From a checkpoint of a small self-supervised audio encoder (BEST-RQ).
Training: 15300 steps, batches of 64.
Data: trained on synthesized solo parts of chorales (CocoChorales), 39062 training examples, 25.1 epochs.
Rows from block 3 of a small self-supervised audio encoder (BEST-RQ), named by matrix and row number. Rows with one number within an expert belong to one neuron, the router's apart. Each number is 200 + 20 x the weight over its row's rms, rounded and kept within 0 to 999. All counts start at 0. After the name is the row's rms in percent of the matrix's.
Before each expert's rows are labels from the 100 clips, of 14976, where the router gives the expert most weight on average: "top examples" is what is common among them. Only what is clearly more common there than usual is listed. The data: synthesized solo parts of chorales (CocoChorales).
# router: router (model.blocks.3.mlp.router.weight, 8x192, trained with AdamW), inputs 0-191
# gate: expert gate (model.blocks.3.mlp.gate, 8x96x192), inputs 0-191
# up: expert up (model.blocks.3.mlp.up, 8x96x192), inputs 0-191
# down: expert down (model.blocks.3.mlp.down, 8x192x96, transposed), outputs 0-191

# expert 4
top examples: trumpet; note E5
router.4,101,210,205,174,220,194,197,203,196,170,243,172,210,187,211,159,171,167,188,224,226,167,209,182,173,196,218,218,181,207,213,180,204,168,192,212,189,182,224,204,149,203,241,185,201,177,193,189,208,172,218,214,215,228,220,186,201,203,201,208,227,179,209,176,170,212,199,199,207,237,230,162,209,211,176,216,221,213,200,192,213,183,195,219,228,208,197,165,243,177,184,210,186,168,225,218,183,178,208,188,187,202,202,221,221,186,193,154,209,215,217,197,234,180,191,192,192,200,172,200,233,177,207,222,205,204,198,207,184,196,189,226,224,171,194,197,190,177,191,173,175,184,189,202,172,216,184,174,188,210,201,232,195,207,201,213,182,201,168,222,222,215,181,207,197,212,152,170,198,224,212,223,226,168,179,170,196,220,176,213,195,205,172,182,225,211,225,145,188,197,196,193,214
gate.0,108,177,211,212,173,174,169,223,223,203,176,207,207,179,184,219,205,179,205,235,216,189,200,243,175,228,224,225,175,202,200,173,197,203,227,204,257,213,243,206,201,211,240,211,176,212,180,199,228,200,192,196,198,222,215,190,194,185,222,191,200,203,186,174,205,162,216,228,201,215,199,223,196,191,196,188,185,182,200,241,193,233,216,194,240,238,216,228,172,203,208,204,202,213,244,192,208,193,199,215,196,224,212,200,174,224,180,175,193,197,219,246,207,209,191,174,214,210,190,242,181,220,213,206,184,212,197,185,174,192,183,222,186,198,193,181,187,244,236,243,198,195,211,216,198,156,222,191,216,175,213,231,179,178,201,193,186,210,196,214,178,182,195,180,217,215,172,217,173,199,187,182,199,199,216,213,188,217,224,155,207,185,181,210,227,190,228,217,167,195,178,203,210
up.0,105,242,183,197,212,228,228,162,179,216,211,216,199,204,218,165,196,170,205,194,173,237,232,234,258,196,200,189,219,203,199,208,198,195,213,185,175,216,189,202,186,201,207,213,189,215,212,213,177,206,211,205,198,185,219,215,222,192,192,233,179,260,215,174,202,195,202,191,188,203,199,192,238,197,228,198,225,188,223,182,205,158,178,186,157,186,186,174,203,225,158,198,202,223,181,215,182,186,203,192,190,199,192,177,204,172,191,212,189,169,199,170,216,224,220,203,213,178,221,211,183,175,202,210,231,196,167,221,202,210,215,185,206,201,206,207,206,169,166,200,228,206,186,182,215,242,200,214,188,195,178,197,217,187,234,220,174,201,239,201,212,192,226,221,206,178,213,186,203,213,191,221,237,196,197,185,206,181,147,239,203,214,221,221,176,214,212,228,242,219,222,196,203
down.0,104,212,200,212,181,222,170,221,161,199,183,201,183,205,189,170,165,177,195,209,256,183,214,187,215,203,221,219,208,204,188,195,193,214,201,182,174,207,203,169,206,206,202,195,199,187,225,217,168,183,239,192,191,198,193,239,198,220,218,193,207,186,189,227,179,217,214,197,180,180,188,192,206,212,167,201,223,186,192,212,217,182,219,203,189,201,222,211,191,206,228,202,197,166,227,249,221,208,155,201,198,219,182,181,233,187,166,208,165,182,214,199,175,199,185,187,188,209,231,195,240,213,181,195,234,207,219,217,210,204,201,213,180,194,200,221,196,232,160,177,167,212,209,203,225,211,182,195,214,202,190,188,254,211,189,195,158,160,238,209,200,193,228,195,222,168,227,219,197,202,183,200,173,208,201,200,242,197,201,191,188,166,188,192,213,228,247,175,163,192,210,226,197

# expert 7
top examples: trombone; note A4
router.7,092,216,216,179,228,195,180,227,187,170,222,163,214,178,244,201,196,152,192,219,212,171,213,188,185,176,201,204,180,213,216,185,208,164,212,192,195,176,234,221,184,200,237,197,194,175,210,183,209,187,203,221,212,226,218,202,178,196,211,248,228,234,207,176,173,206,179,206,194,224,231,165,210,221,189,205,208,223,192,180,174,184,188,227,221,217,210,184,216,191,188,213,186,211,232,216,177,186,216,183,183,191,208,231,229,197,196,159,221,208,205,201,236,180,187,192,172,216,187,215,243,177,197,203,207,185,186,214,240,185,191,220,222,193,189,178,188,177,177,172,192,190,185,208,172,211,208,167,179,204,173,222,168,202,200,202,174,192,171,238,234,219,179,194,202,225,184,187,193,211,209,221,232,182,185,183,205,215,175,214,227,227,175,197,190,224,205,156,189,191,203,191,180
gate.0,103,177,197,196,188,237,196,228,193,213,224,185,230,204,194,166,234,213,191,196,229,218,201,199,220,222,169,201,198,171,196,174,180,199,234,174,172,230,176,169,211,224,225,220,223,216,196,210,169,200,165,179,182,193,196,213,215,212,189,211,190,200,226,236,221,174,198,170,209,190,167,222,181,197,162,212,226,187,198,197,214,193,232,197,200,173,196,175,167,178,187,203,182,200,189,196,140,188,192,207,201,211,191,223,201,217,194,196,206,210,182,213,204,210,212,187,205,189,218,203,208,205,198,218,162,225,179,188,163,234,173,228,181,211,204,189,215,214,208,179,237,206,217,252,231,213,223,179,233,248,204,221,204,179,229,213,179,208,236,176,218,201,211,198,198,214,177,197,210,199,187,172,164,197,176,160,185,174,197,201,202,169,201,236,207,215,204,191,212,205,188,174,194
up.0,110,223,167,169,186,231,174,222,219,201,231,203,223,219,235,162,210,208,186,202,196,191,169,201,182,174,171,192,188,199,205,235,211,219,233,194,225,217,182,185,177,175,220,204,181,197,205,186,209,196,203,205,218,250,178,180,227,216,229,222,190,201,200,238,200,174,210,197,243,209,222,203,209,184,217,193,215,185,192,214,209,188,216,190,227,204,201,176,199,205,214,198,215,185,208,153,199,189,201,186,188,222,175,169,192,205,196,190,218,240,210,237,209,210,216,243,229,222,201,174,167,209,175,187,214,186,174,165,227,195,214,205,214,181,182,201,220,156,220,187,214,187,210,226,199,212,197,219,208,206,216,187,216,203,206,167,215,164,167,229,203,229,217,204,221,161,218,210,236,213,199,201,214,196,203,198,178,213,200,180,183,227,179,189,186,208,201,161,185,183,158,234,176
down.0,103,171,214,227,199,211,206,165,188,187,217,202,159,170,179,194,209,191,171,143,222,195,192,173,206,202,190,201,208,183,196,206,198,176,192,199,216,228,202,197,178,179,203,176,179,175,187,216,211,220,206,234,202,206,154,180,208,183,223,198,157,224,205,190,215,219,199,219,204,252,165,195,176,199,171,187,183,177,205,215,155,188,197,182,188,207,190,230,187,206,183,210,188,193,220,186,197,216,236,188,179,213,191,158,240,242,160,218,205,212,209,188,184,195,220,202,181,199,186,204,167,189,197,188,193,190,225,266,191,220,222,189,184,204,169,217,225,193,223,184,190,221,220,211,196,191,195,204,209,212,218,226,211,181,223,223,221,209,204,202,206,208,164,211,205,228,195,195,197,181,234,208,184,238,187,218,184,206,194,244,214,178,213,222,190,212,181,223,197,198,230,173,204

# expert 0
top examples: bassoon; note G#3
router.0,123,204,192,191,226,190,196,222,178,186,204,184,195,191,229,225,186,178,180,221,199,139,198,190,179,184,196,189,177,246,248,238,201,178,211,187,204,165,219,217,228,193,228,195,218,198,187,186,189,205,228,209,222,204,214,215,219,205,209,255,221,203,224,217,183,210,187,185,192,197,223,180,208,207,183,207,209,222,193,193,190,173,190,233,252,220,240,192,211,190,213,197,187,231,223,209,174,190,201,179,209,201,206,225,214,193,184,188,226,237,203,178,207,189,193,185,182,194,195,231,209,189,203,219,217,237,179,209,261,162,190,211,220,138,209,192,178,175,170,194,197,179,190,221,184,210,221,178,189,211,150,210,213,207,226,179,182,208,194,222,203,224,183,188,205,213,239,215,202,211,198,203,219,216,190,219,230,207,187,208,214,203,193,207,183,213,218,201,189,200,167,202,198
gate.0,087,192,169,212,152,210,203,202,224,191,179,225,195,182,217,187,216,198,209,195,201,203,194,217,203,165,217,191,198,197,224,208,173,185,209,205,203,179,189,198,218,184,213,188,190,179,184,196,205,200,161,195,192,228,180,186,228,157,202,171,186,203,206,169,229,175,202,208,194,204,177,220,184,154,211,219,205,197,207,209,167,201,203,188,166,202,210,176,259,208,203,222,173,226,207,176,213,187,187,206,185,204,215,202,226,240,220,203,176,189,161,183,163,223,224,172,191,223,195,199,187,239,192,170,226,188,224,193,196,217,197,207,195,218,243,191,195,182,205,241,231,224,190,190,239,196,205,196,218,207,188,228,190,184,194,176,209,184,204,162,187,196,217,220,193,187,209,192,240,212,190,176,200,214,180,224,208,170,169,170,178,157,218,221,199,161,159,190,210,174,203,181,224
up.0,097,211,228,229,218,193,208,189,199,192,203,176,167,212,211,176,173,186,196,163,230,201,178,221,163,207,189,224,211,200,222,230,200,214,182,199,190,225,214,205,209,191,186,193,175,201,221,243,236,223,184,176,189,178,218,201,202,221,197,209,161,219,191,207,183,183,187,211,212,190,193,185,214,185,196,195,196,218,237,188,216,182,212,222,234,201,181,229,241,163,229,200,174,226,203,235,162,187,172,214,221,184,222,213,210,197,263,197,196,204,230,195,187,187,223,219,225,187,200,216,211,234,183,180,211,196,201,210,219,197,209,183,189,209,202,232,191,186,187,225,199,188,239,220,237,220,187,217,193,173,195,224,201,163,140,222,194,177,217,202,190,236,177,189,194,177,221,183,226,213,216,211,188,198,191,224,208,233,193,179,210,214,183,215,203,195,192,247,178,214,191,197,203
down.0,099,212,180,193,220,155,204,184,201,189,192,203,252,238,197,207,194,197,183,192,198,178,221,208,197,202,207,182,207,170,207,200,196,180,191,202,229,189,211,203,236,205,193,191,214,221,221,188,203,191,198,218,140,218,208,220,168,177,209,195,176,211,162,191,181,208,233,202,226,209,205,202,213,183,200,174,182,188,140,225,219,189,190,208,207,198,214,224,216,198,204,188,193,199,191,206,186,191,177,199,221,189,185,202,196,208,236,188,229,219,232,204,231,188,215,195,189,222,216,215,202,187,136,181,218,182,227,220,222,211,139,201,155,190,214,173,214,228,191,194,218,239,207,194,226,206,192,196,205,214,172,213,212,185,178,206,219,183,165,184,180,176,231,231,193,187,226,205,184,228,188,176,203,194,170,208,205,200,178,194,210,220,195,204,253,187,173,196,193,168,196,231,214

# expert 3
top examples: note D#4; trombone
router.3,095,218,185,174,233,191,195,225,191,172,216,191,188,185,220,191,227,143,175,222,230,192,212,193,202,181,203,222,186,216,205,180,192,176,190,213,174,176,223,224,180,171,232,187,202,168,183,185,203,172,216,234,239,220,221,204,194,192,202,211,236,206,218,180,169,203,195,194,198,211,227,170,210,228,184,197,212,219,188,196,186,175,194,229,249,222,209,196,230,188,183,197,205,217,219,219,184,196,232,196,187,191,216,221,234,191,193,166,220,231,208,198,225,189,198,193,186,226,184,229,245,196,205,198,184,224,195,213,205,184,186,224,201,174,199,185,180,171,175,181,183,192,202,187,178,218,210,168,169,209,183,231,189,204,205,202,180,212,174,230,206,221,160,207,238,221,168,193,223,218,197,242,226,185,181,234,198,216,171,212,205,211,185,182,222,216,228,171,190,197,197,199,195
gate.0,096,191,222,213,214,170,214,201,222,205,224,219,185,210,212,208,176,258,182,208,191,192,196,232,182,216,192,194,209,193,204,186,186,216,176,234,181,231,219,218,206,236,195,205,199,207,203,215,202,227,221,210,225,187,199,177,190,177,186,184,212,241,175,186,184,186,191,208,219,198,196,196,223,177,212,192,186,190,209,204,226,176,170,234,182,206,194,237,230,230,218,162,213,181,190,179,209,195,213,211,210,161,238,179,193,224,171,198,201,191,214,199,190,205,189,192,196,218,222,213,224,219,180,192,218,185,203,210,191,221,201,210,201,214,197,205,235,155,233,204,169,223,183,196,231,225,234,226,200,224,189,186,200,184,156,196,222,211,213,175,235,221,257,178,216,149,183,220,196,238,192,172,209,199,240,202,163,215,213,220,184,224,183,187,195,178,205,220,190,208,198,190,199
up.0,096,232,161,168,202,213,204,197,213,240,210,199,220,216,185,202,218,184,202,193,204,220,219,236,200,186,201,216,184,199,182,173,182,214,213,223,207,221,183,193,195,181,244,209,204,211,170,214,192,165,174,212,205,203,206,195,169,226,193,176,203,225,180,183,217,235,205,184,226,201,183,207,212,225,213,187,188,212,195,157,199,181,195,200,156,195,181,191,196,201,199,175,206,201,220,227,180,191,188,192,183,210,229,236,222,149,204,214,182,220,205,137,226,213,205,163,210,213,190,178,200,225,187,210,194,143,186,199,225,184,211,208,182,241,219,201,169,186,221,217,203,178,190,200,180,227,179,186,187,171,246,179,202,202,200,229,217,209,207,193,186,192,191,219,231,204,173,192,169,176,214,155,185,211,212,175,187,228,221,206,198,231,194,210,173,196,187,193,203,180,210,191,230
down.0,098,191,221,180,206,187,184,205,227,180,242,231,198,218,195,194,200,210,244,218,243,200,208,188,214,208,174,207,237,196,207,221,173,213,177,224,174,186,182,217,188,160,174,208,221,228,183,196,195,206,186,176,216,192,182,196,185,221,177,215,188,196,184,203,208,159,188,204,176,243,227,182,206,194,183,174,191,204,174,205,212,205,165,193,170,225,191,223,231,222,175,197,185,230,177,208,208,214,183,210,180,218,192,181,213,206,254,235,209,226,187,225,192,218,157,216,214,228,174,174,168,187,227,197,222,214,205,228,216,206,193,175,172,238,190,180,238,182,215,215,201,192,205,189,190,174,195,207,210,222,174,213,199,182,219,196,202,198,204,185,219,162,204,207,190,215,177,205,204,223,204,155,180,180,197,192,194,176,191,213,200,225,188,193,176,217,194,194,208,151,178,165,210

# expert 5
top examples: note G#5; violin; flute
router.5,095,216,217,175,233,189,194,203,192,168,215,177,192,194,225,182,180,182,176,227,224,157,215,186,209,187,206,207,186,212,217,179,202,169,193,216,194,191,216,224,179,183,228,177,210,170,189,167,201,195,220,224,226,218,218,229,190,208,207,214,228,212,210,177,174,202,183,195,198,236,242,151,211,216,178,234,218,223,187,185,183,173,168,225,210,221,206,216,239,189,177,192,204,199,229,218,173,180,219,186,192,196,214,224,224,182,184,196,220,208,188,195,226,163,192,211,174,213,193,215,256,184,195,190,199,221,177,211,172,190,200,223,211,195,202,182,163,186,190,177,183,188,195,216,169,212,242,163,180,207,189,231,195,208,178,217,177,186,177,228,217,223,194,204,230,217,189,206,218,216,202,236,232,183,184,185,187,220,174,208,189,223,185,182,200,212,227,174,199,208,182,175,185
gate.0,098,190,190,202,179,196,216,173,225,208,171,174,228,182,225,188,183,178,173,184,182,250,213,209,171,243,204,157,178,197,184,184,172,203,144,201,226,180,210,206,193,227,198,225,180,181,192,212,168,213,194,187,186,176,226,209,203,187,216,224,195,167,203,219,242,183,183,176,194,199,213,162,210,205,226,208,213,205,198,201,207,186,189,176,204,202,214,197,173,202,170,199,215,175,220,210,170,201,161,218,232,197,203,239,201,197,209,203,185,207,199,190,182,242,170,210,233,187,196,205,220,242,223,231,221,185,200,195,184,178,167,226,199,216,215,216,201,211,210,213,216,179,187,226,189,197,246,206,201,157,190,206,207,200,203,213,210,191,230,194,186,185,199,217,235,247,196,229,184,219,205,208,187,182,216,204,207,198,178,197,190,234,188,188,180,218,203,201,219,240,190,228,222
up.0,105,210,197,191,210,190,209,216,255,229,164,189,211,194,228,197,217,201,176,214,188,181,208,180,221,228,179,213,156,187,210,198,211,167,208,208,198,204,175,183,209,186,204,177,240,218,159,189,195,167,214,156,200,193,214,208,208,173,203,185,230,195,220,200,216,193,164,215,200,192,209,190,244,217,185,165,200,203,178,197,243,189,227,165,186,189,219,247,227,193,218,186,175,184,235,190,224,208,179,172,230,183,186,207,201,200,177,196,191,192,199,170,203,198,194,194,202,230,179,190,175,194,198,224,192,209,231,215,208,223,162,198,220,203,187,203,195,211,174,217,218,207,192,212,192,181,202,250,165,173,195,230,217,199,194,205,206,208,217,204,207,211,204,176,200,208,192,202,206,215,196,216,178,193,214,204,225,180,205,212,166,216,193,172,220,217,148,174,240,224,168,220,166
down.0,097,202,215,215,228,210,201,169,207,220,188,228,217,197,176,211,196,209,202,222,209,182,196,203,131,228,222,224,175,163,216,188,220,214,205,212,196,194,177,172,160,193,198,178,206,150,168,184,202,217,221,233,211,209,191,216,178,209,177,226,214,206,239,217,219,171,180,198,148,190,199,198,214,218,165,192,182,221,223,211,208,177,207,180,199,193,164,198,192,175,196,238,181,169,229,187,175,209,181,237,176,204,215,194,201,199,166,211,188,186,215,223,198,202,212,220,197,222,218,187,209,187,199,187,226,192,189,167,202,213,237,233,182,205,214,194,214,194,170,201,194,174,201,177,197,202,220,198,222,231,195,151,201,223,207,166,214,220,233,197,192,234,200,209,190,210,201,194,213,219,197,173,188,227,202,193,191,208,211,205,185,218,189,213,159,192,171,159,203,169,205,218,211

# expert 1
top examples: horn; note A#4; note A4
router.1,094,223,209,167,229,188,206,214,188,175,228,181,189,179,231,202,161,174,195,230,215,167,216,194,184,184,212,197,180,215,217,175,210,176,213,219,187,174,211,220,170,212,231,185,213,182,187,166,211,213,213,228,215,219,220,221,191,211,203,241,229,216,220,177,162,202,196,195,207,217,236,166,218,216,176,221,211,237,189,192,198,180,180,222,229,231,213,205,247,186,190,189,194,195,225,222,169,183,221,189,203,196,203,233,226,218,186,166,227,228,205,193,233,187,189,178,171,221,188,220,235,189,197,196,209,164,197,212,189,193,198,221,216,182,195,183,173,186,172,181,183,211,182,227,183,222,214,170,188,207,207,231,182,218,189,211,180,205,170,224,233,223,193,201,213,222,187,199,202,214,184,230,223,179,174,227,200,220,169,212,185,219,196,196,186,216,224,162,201,215,187,205,198
gate.0,105,209,161,229,203,200,174,259,227,185,189,178,201,181,196,167,206,196,178,228,200,179,203,223,189,209,187,174,219,222,212,209,202,174,235,175,204,205,174,201,184,186,195,193,216,195,200,224,180,196,177,219,222,225,197,203,220,198,213,213,188,191,187,198,209,169,200,184,235,208,223,213,211,200,199,207,181,221,177,205,174,233,187,169,189,212,206,161,230,181,196,191,228,219,208,196,201,155,207,226,194,206,234,213,166,188,219,212,207,200,195,197,200,169,169,183,160,174,159,216,236,190,221,203,177,165,199,186,192,230,202,232,178,217,244,204,211,203,215,193,205,221,216,190,201,190,170,205,210,198,200,196,240,167,224,233,227,188,198,209,200,203,194,208,210,165,209,228,182,235,240,214,149,189,210,198,195,208,232,211,216,226,187,183,174,186,196,212,161,202,199,204,181
up.0,100,200,201,178,210,199,202,230,208,214,192,200,189,176,171,204,193,230,222,201,187,189,173,187,202,212,193,215,205,191,161,210,149,207,206,181,208,216,214,177,207,210,222,149,250,206,221,200,157,182,183,176,215,219,223,201,176,228,201,194,199,195,172,196,185,181,243,226,179,220,199,179,199,216,198,186,203,191,194,208,218,239,220,242,197,230,202,190,211,201,150,187,217,203,195,230,165,182,191,192,204,195,207,229,213,191,208,207,167,207,209,163,214,197,214,175,176,199,181,205,237,189,256,224,181,186,201,208,179,215,171,214,157,215,190,237,201,206,248,211,203,219,202,193,213,209,166,174,178,222,201,197,192,200,203,187,224,189,180,180,201,219,201,197,227,233,223,206,198,182,188,186,206,209,253,229,182,201,201,187,185,233,186,208,194,186,194,188,202,234,187,193,220
down.0,104,198,182,181,193,215,234,177,194,204,200,216,213,204,226,210,220,216,221,242,180,246,219,201,194,209,200,158,207,197,207,210,197,203,222,208,228,205,180,190,213,213,201,173,168,187,219,227,219,173,208,192,200,174,177,206,197,183,222,211,217,218,194,190,225,208,204,186,222,202,195,183,196,211,229,214,181,206,207,211,150,229,184,198,204,203,210,187,222,231,224,226,178,212,203,191,216,217,225,201,210,211,196,206,181,164,171,216,213,197,179,203,170,196,233,188,191,197,203,193,221,215,225,207,210,191,186,211,158,159,196,174,241,183,206,179,181,170,194,196,220,182,209,259,177,175,172,149,166,226,221,172,201,192,196,177,191,181,207,205,170,199,194,243,192,198,196,153,222,229,178,185,233,215,201,181,209,196,216,214,186,212,246,187,178,178,200,213,226,210,164,214,206

# expert 6
top examples: note E5; trumpet
router.6,098,228,209,174,220,187,195,214,186,175,236,184,197,194,235,178,177,164,183,222,212,168,224,198,196,185,218,171,183,212,214,181,207,150,217,207,184,188,211,214,179,180,229,177,183,178,182,171,205,188,202,216,210,240,216,238,210,213,208,212,239,210,225,176,155,201,198,206,202,233,230,162,222,214,184,216,212,230,199,182,189,179,184,211,211,210,208,178,222,191,198,194,193,217,220,227,187,188,224,183,198,187,207,215,223,210,183,187,225,207,204,192,218,205,175,179,185,258,183,211,246,188,202,199,209,208,186,218,185,189,206,228,218,202,201,176,188,176,176,171,182,190,191,203,162,221,234,176,197,193,188,218,168,216,187,206,186,192,173,237,225,217,179,210,217,219,184,214,196,224,209,223,224,175,184,207,206,220,181,211,230,218,180,186,199,231,220,166,188,181,174,188,185
gate.0,093,169,219,207,175,249,226,201,206,198,203,203,170,221,215,200,168,201,205,215,190,217,196,191,208,195,186,195,202,183,188,216,214,179,192,195,191,192,214,214,203,215,186,197,221,189,192,237,209,187,151,196,174,229,177,205,223,211,166,170,217,200,157,219,173,209,219,191,206,208,219,206,183,159,216,205,216,180,190,231,183,171,219,183,174,195,210,222,182,163,183,194,232,200,225,186,224,181,206,188,218,232,194,147,224,203,193,224,188,193,171,195,231,212,196,185,196,175,183,231,200,227,196,181,187,220,218,174,186,163,176,211,212,198,190,189,194,205,204,218,194,227,213,173,203,246,205,214,203,222,220,207,208,209,192,176,198,231,204,208,205,194,201,181,213,154,190,185,213,209,222,182,204,241,216,145,225,207,212,181,216,161,249,166,193,187,194,211,219,190,205,179,169
up.0,103,206,217,189,213,178,196,210,187,213,187,218,206,250,217,175,210,245,181,151,177,218,131,204,211,242,179,181,193,196,227,182,198,202,195,197,188,178,210,196,213,225,197,208,245,223,202,166,211,212,198,226,185,234,183,189,209,206,173,185,198,182,180,204,204,206,209,203,182,163,190,202,209,209,190,228,198,201,220,216,195,199,184,203,175,182,198,166,227,171,208,162,220,235,233,218,203,185,228,213,196,212,210,197,223,190,193,237,193,191,190,196,221,235,193,176,194,191,197,199,231,203,196,201,210,206,190,180,186,150,206,219,201,204,187,178,206,205,237,234,206,203,210,168,209,204,231,188,200,202,196,211,204,215,180,192,217,215,172,207,200,226,169,188,196,200,237,196,190,226,179,159,229,184,204,209,189,156,165,207,218,194,180,215,243,221,164,212,208,218,216,204,210
down.0,103,233,187,189,205,192,197,160,181,189,209,190,242,194,182,197,187,178,250,212,211,225,193,168,169,223,176,195,200,199,242,236,219,193,212,150,195,199,218,190,200,180,199,176,177,219,189,175,200,169,228,193,191,167,190,193,220,158,212,206,202,218,189,180,189,168,206,200,227,198,182,208,206,204,171,199,190,195,216,233,220,171,202,192,211,207,188,199,189,172,198,190,166,208,232,156,201,211,186,201,179,192,220,213,210,195,170,200,203,218,228,221,209,214,194,238,227,191,205,216,196,184,207,214,192,182,207,188,213,194,197,221,142,211,204,199,209,176,209,200,181,216,215,201,191,191,223,170,194,206,196,197,212,166,234,223,208,213,186,195,193,207,188,218,164,170,189,243,192,172,210,174,209,189,197,234,213,145,175,194,172,247,208,183,189,198,202,201,203,205,156,176,211

# expert 2
top examples: note C#4; viola
router.2,100,218,220,177,218,202,190,201,190,176,218,174,210,189,218,173,158,200,198,230,218,170,209,184,206,182,204,186,183,216,197,192,196,167,163,231,180,191,208,220,217,177,218,182,204,175,195,179,195,212,211,227,208,228,218,222,183,197,197,231,241,199,208,182,152,188,209,207,194,215,213,176,223,221,176,219,232,209,202,194,223,175,176,212,200,196,227,169,192,145,204,205,194,182,222,229,179,185,216,179,202,191,221,229,223,211,198,209,238,213,194,177,209,153,180,153,189,215,181,198,224,186,197,213,200,207,188,215,184,190,195,217,210,186,196,200,172,197,167,157,181,192,196,216,170,214,216,172,189,201,213,208,186,211,161,220,169,204,174,227,238,214,194,203,187,212,173,211,217,221,197,222,216,181,182,197,236,219,176,209,188,255,172,188,185,211,208,164,176,196,198,209,195
gate.0,113,215,179,178,166,208,194,204,204,181,202,187,191,200,199,198,180,155,170,249,195,202,194,174,198,192,225,188,199,214,200,226,213,197,191,204,183,196,219,182,208,202,210,227,205,170,185,200,266,226,176,179,210,194,161,223,204,181,188,188,212,186,203,179,194,194,182,188,191,177,197,230,191,195,172,221,202,205,177,197,153,222,192,182,196,183,261,200,223,209,188,157,210,159,191,202,210,176,236,177,172,222,189,173,189,210,164,228,210,219,222,235,193,219,211,216,192,212,196,191,233,203,193,187,194,211,207,220,183,190,202,191,218,222,189,231,192,220,202,198,161,204,208,194,214,204,178,196,227,215,166,177,191,226,211,238,221,205,236,190,184,177,213,182,222,200,196,182,201,235,196,187,196,174,231,199,209,194,198,192,155,177,220,173,214,244,224,180,214,193,186,183,191
up.0,104,211,193,226,177,197,197,171,218,206,218,222,191,204,183,204,177,199,204,202,224,212,207,205,193,197,213,216,217,207,230,229,211,189,228,243,217,233,169,190,186,195,216,210,186,193,181,201,188,183,163,190,165,183,211,204,208,212,192,214,186,180,233,206,174,141,198,194,178,199,190,183,194,222,181,194,201,169,210,190,197,195,210,186,178,205,214,164,239,233,179,193,177,182,221,180,223,187,233,210,182,190,187,169,225,185,176,170,213,185,189,222,205,206,191,222,201,167,194,167,213,232,165,232,199,205,180,223,192,231,183,193,207,238,217,197,208,214,167,147,194,216,198,193,220,203,174,182,202,206,178,215,220,193,157,211,214,191,244,202,212,192,195,174,218,179,159,196,186,218,209,199,212,178,187,234,163,183,195,200,221,222,224,163,200,242,215,197,184,232,206,184,206
down.0,105,230,254,201,160,172,196,200,181,220,212,285,177,215,185,181,196,229,203,200,204,210,243,196,200,199,252,194,186,177,223,202,184,200,197,182,196,186,187,198,168,243,242,156,198,216,205,213,202,191,186,201,220,212,214,188,208,216,192,204,187,201,198,185,179,206,159,198,180,176,226,215,236,210,216,181,192,206,204,234,190,188,215,212,192,204,211,213,205,187,179,196,205,210,199,190,189,166,227,177,215,173,194,202,184,205,187,234,215,200,159,169,195,184,189,161,193,205,195,202,202,201,202,199,211,164,195,213,194,197,211,189,191,156,210,230,193,206,198,190,178,228,221,224,192,212,214,206,191,162,211,168,189,166,209,185,211,199,197,192,219,157,182,223,199,205,209,246,213,226,189,181,208,217,182,191,196,207,207,183,199,186,177,236,222,197,189,186,168,209,213,234,203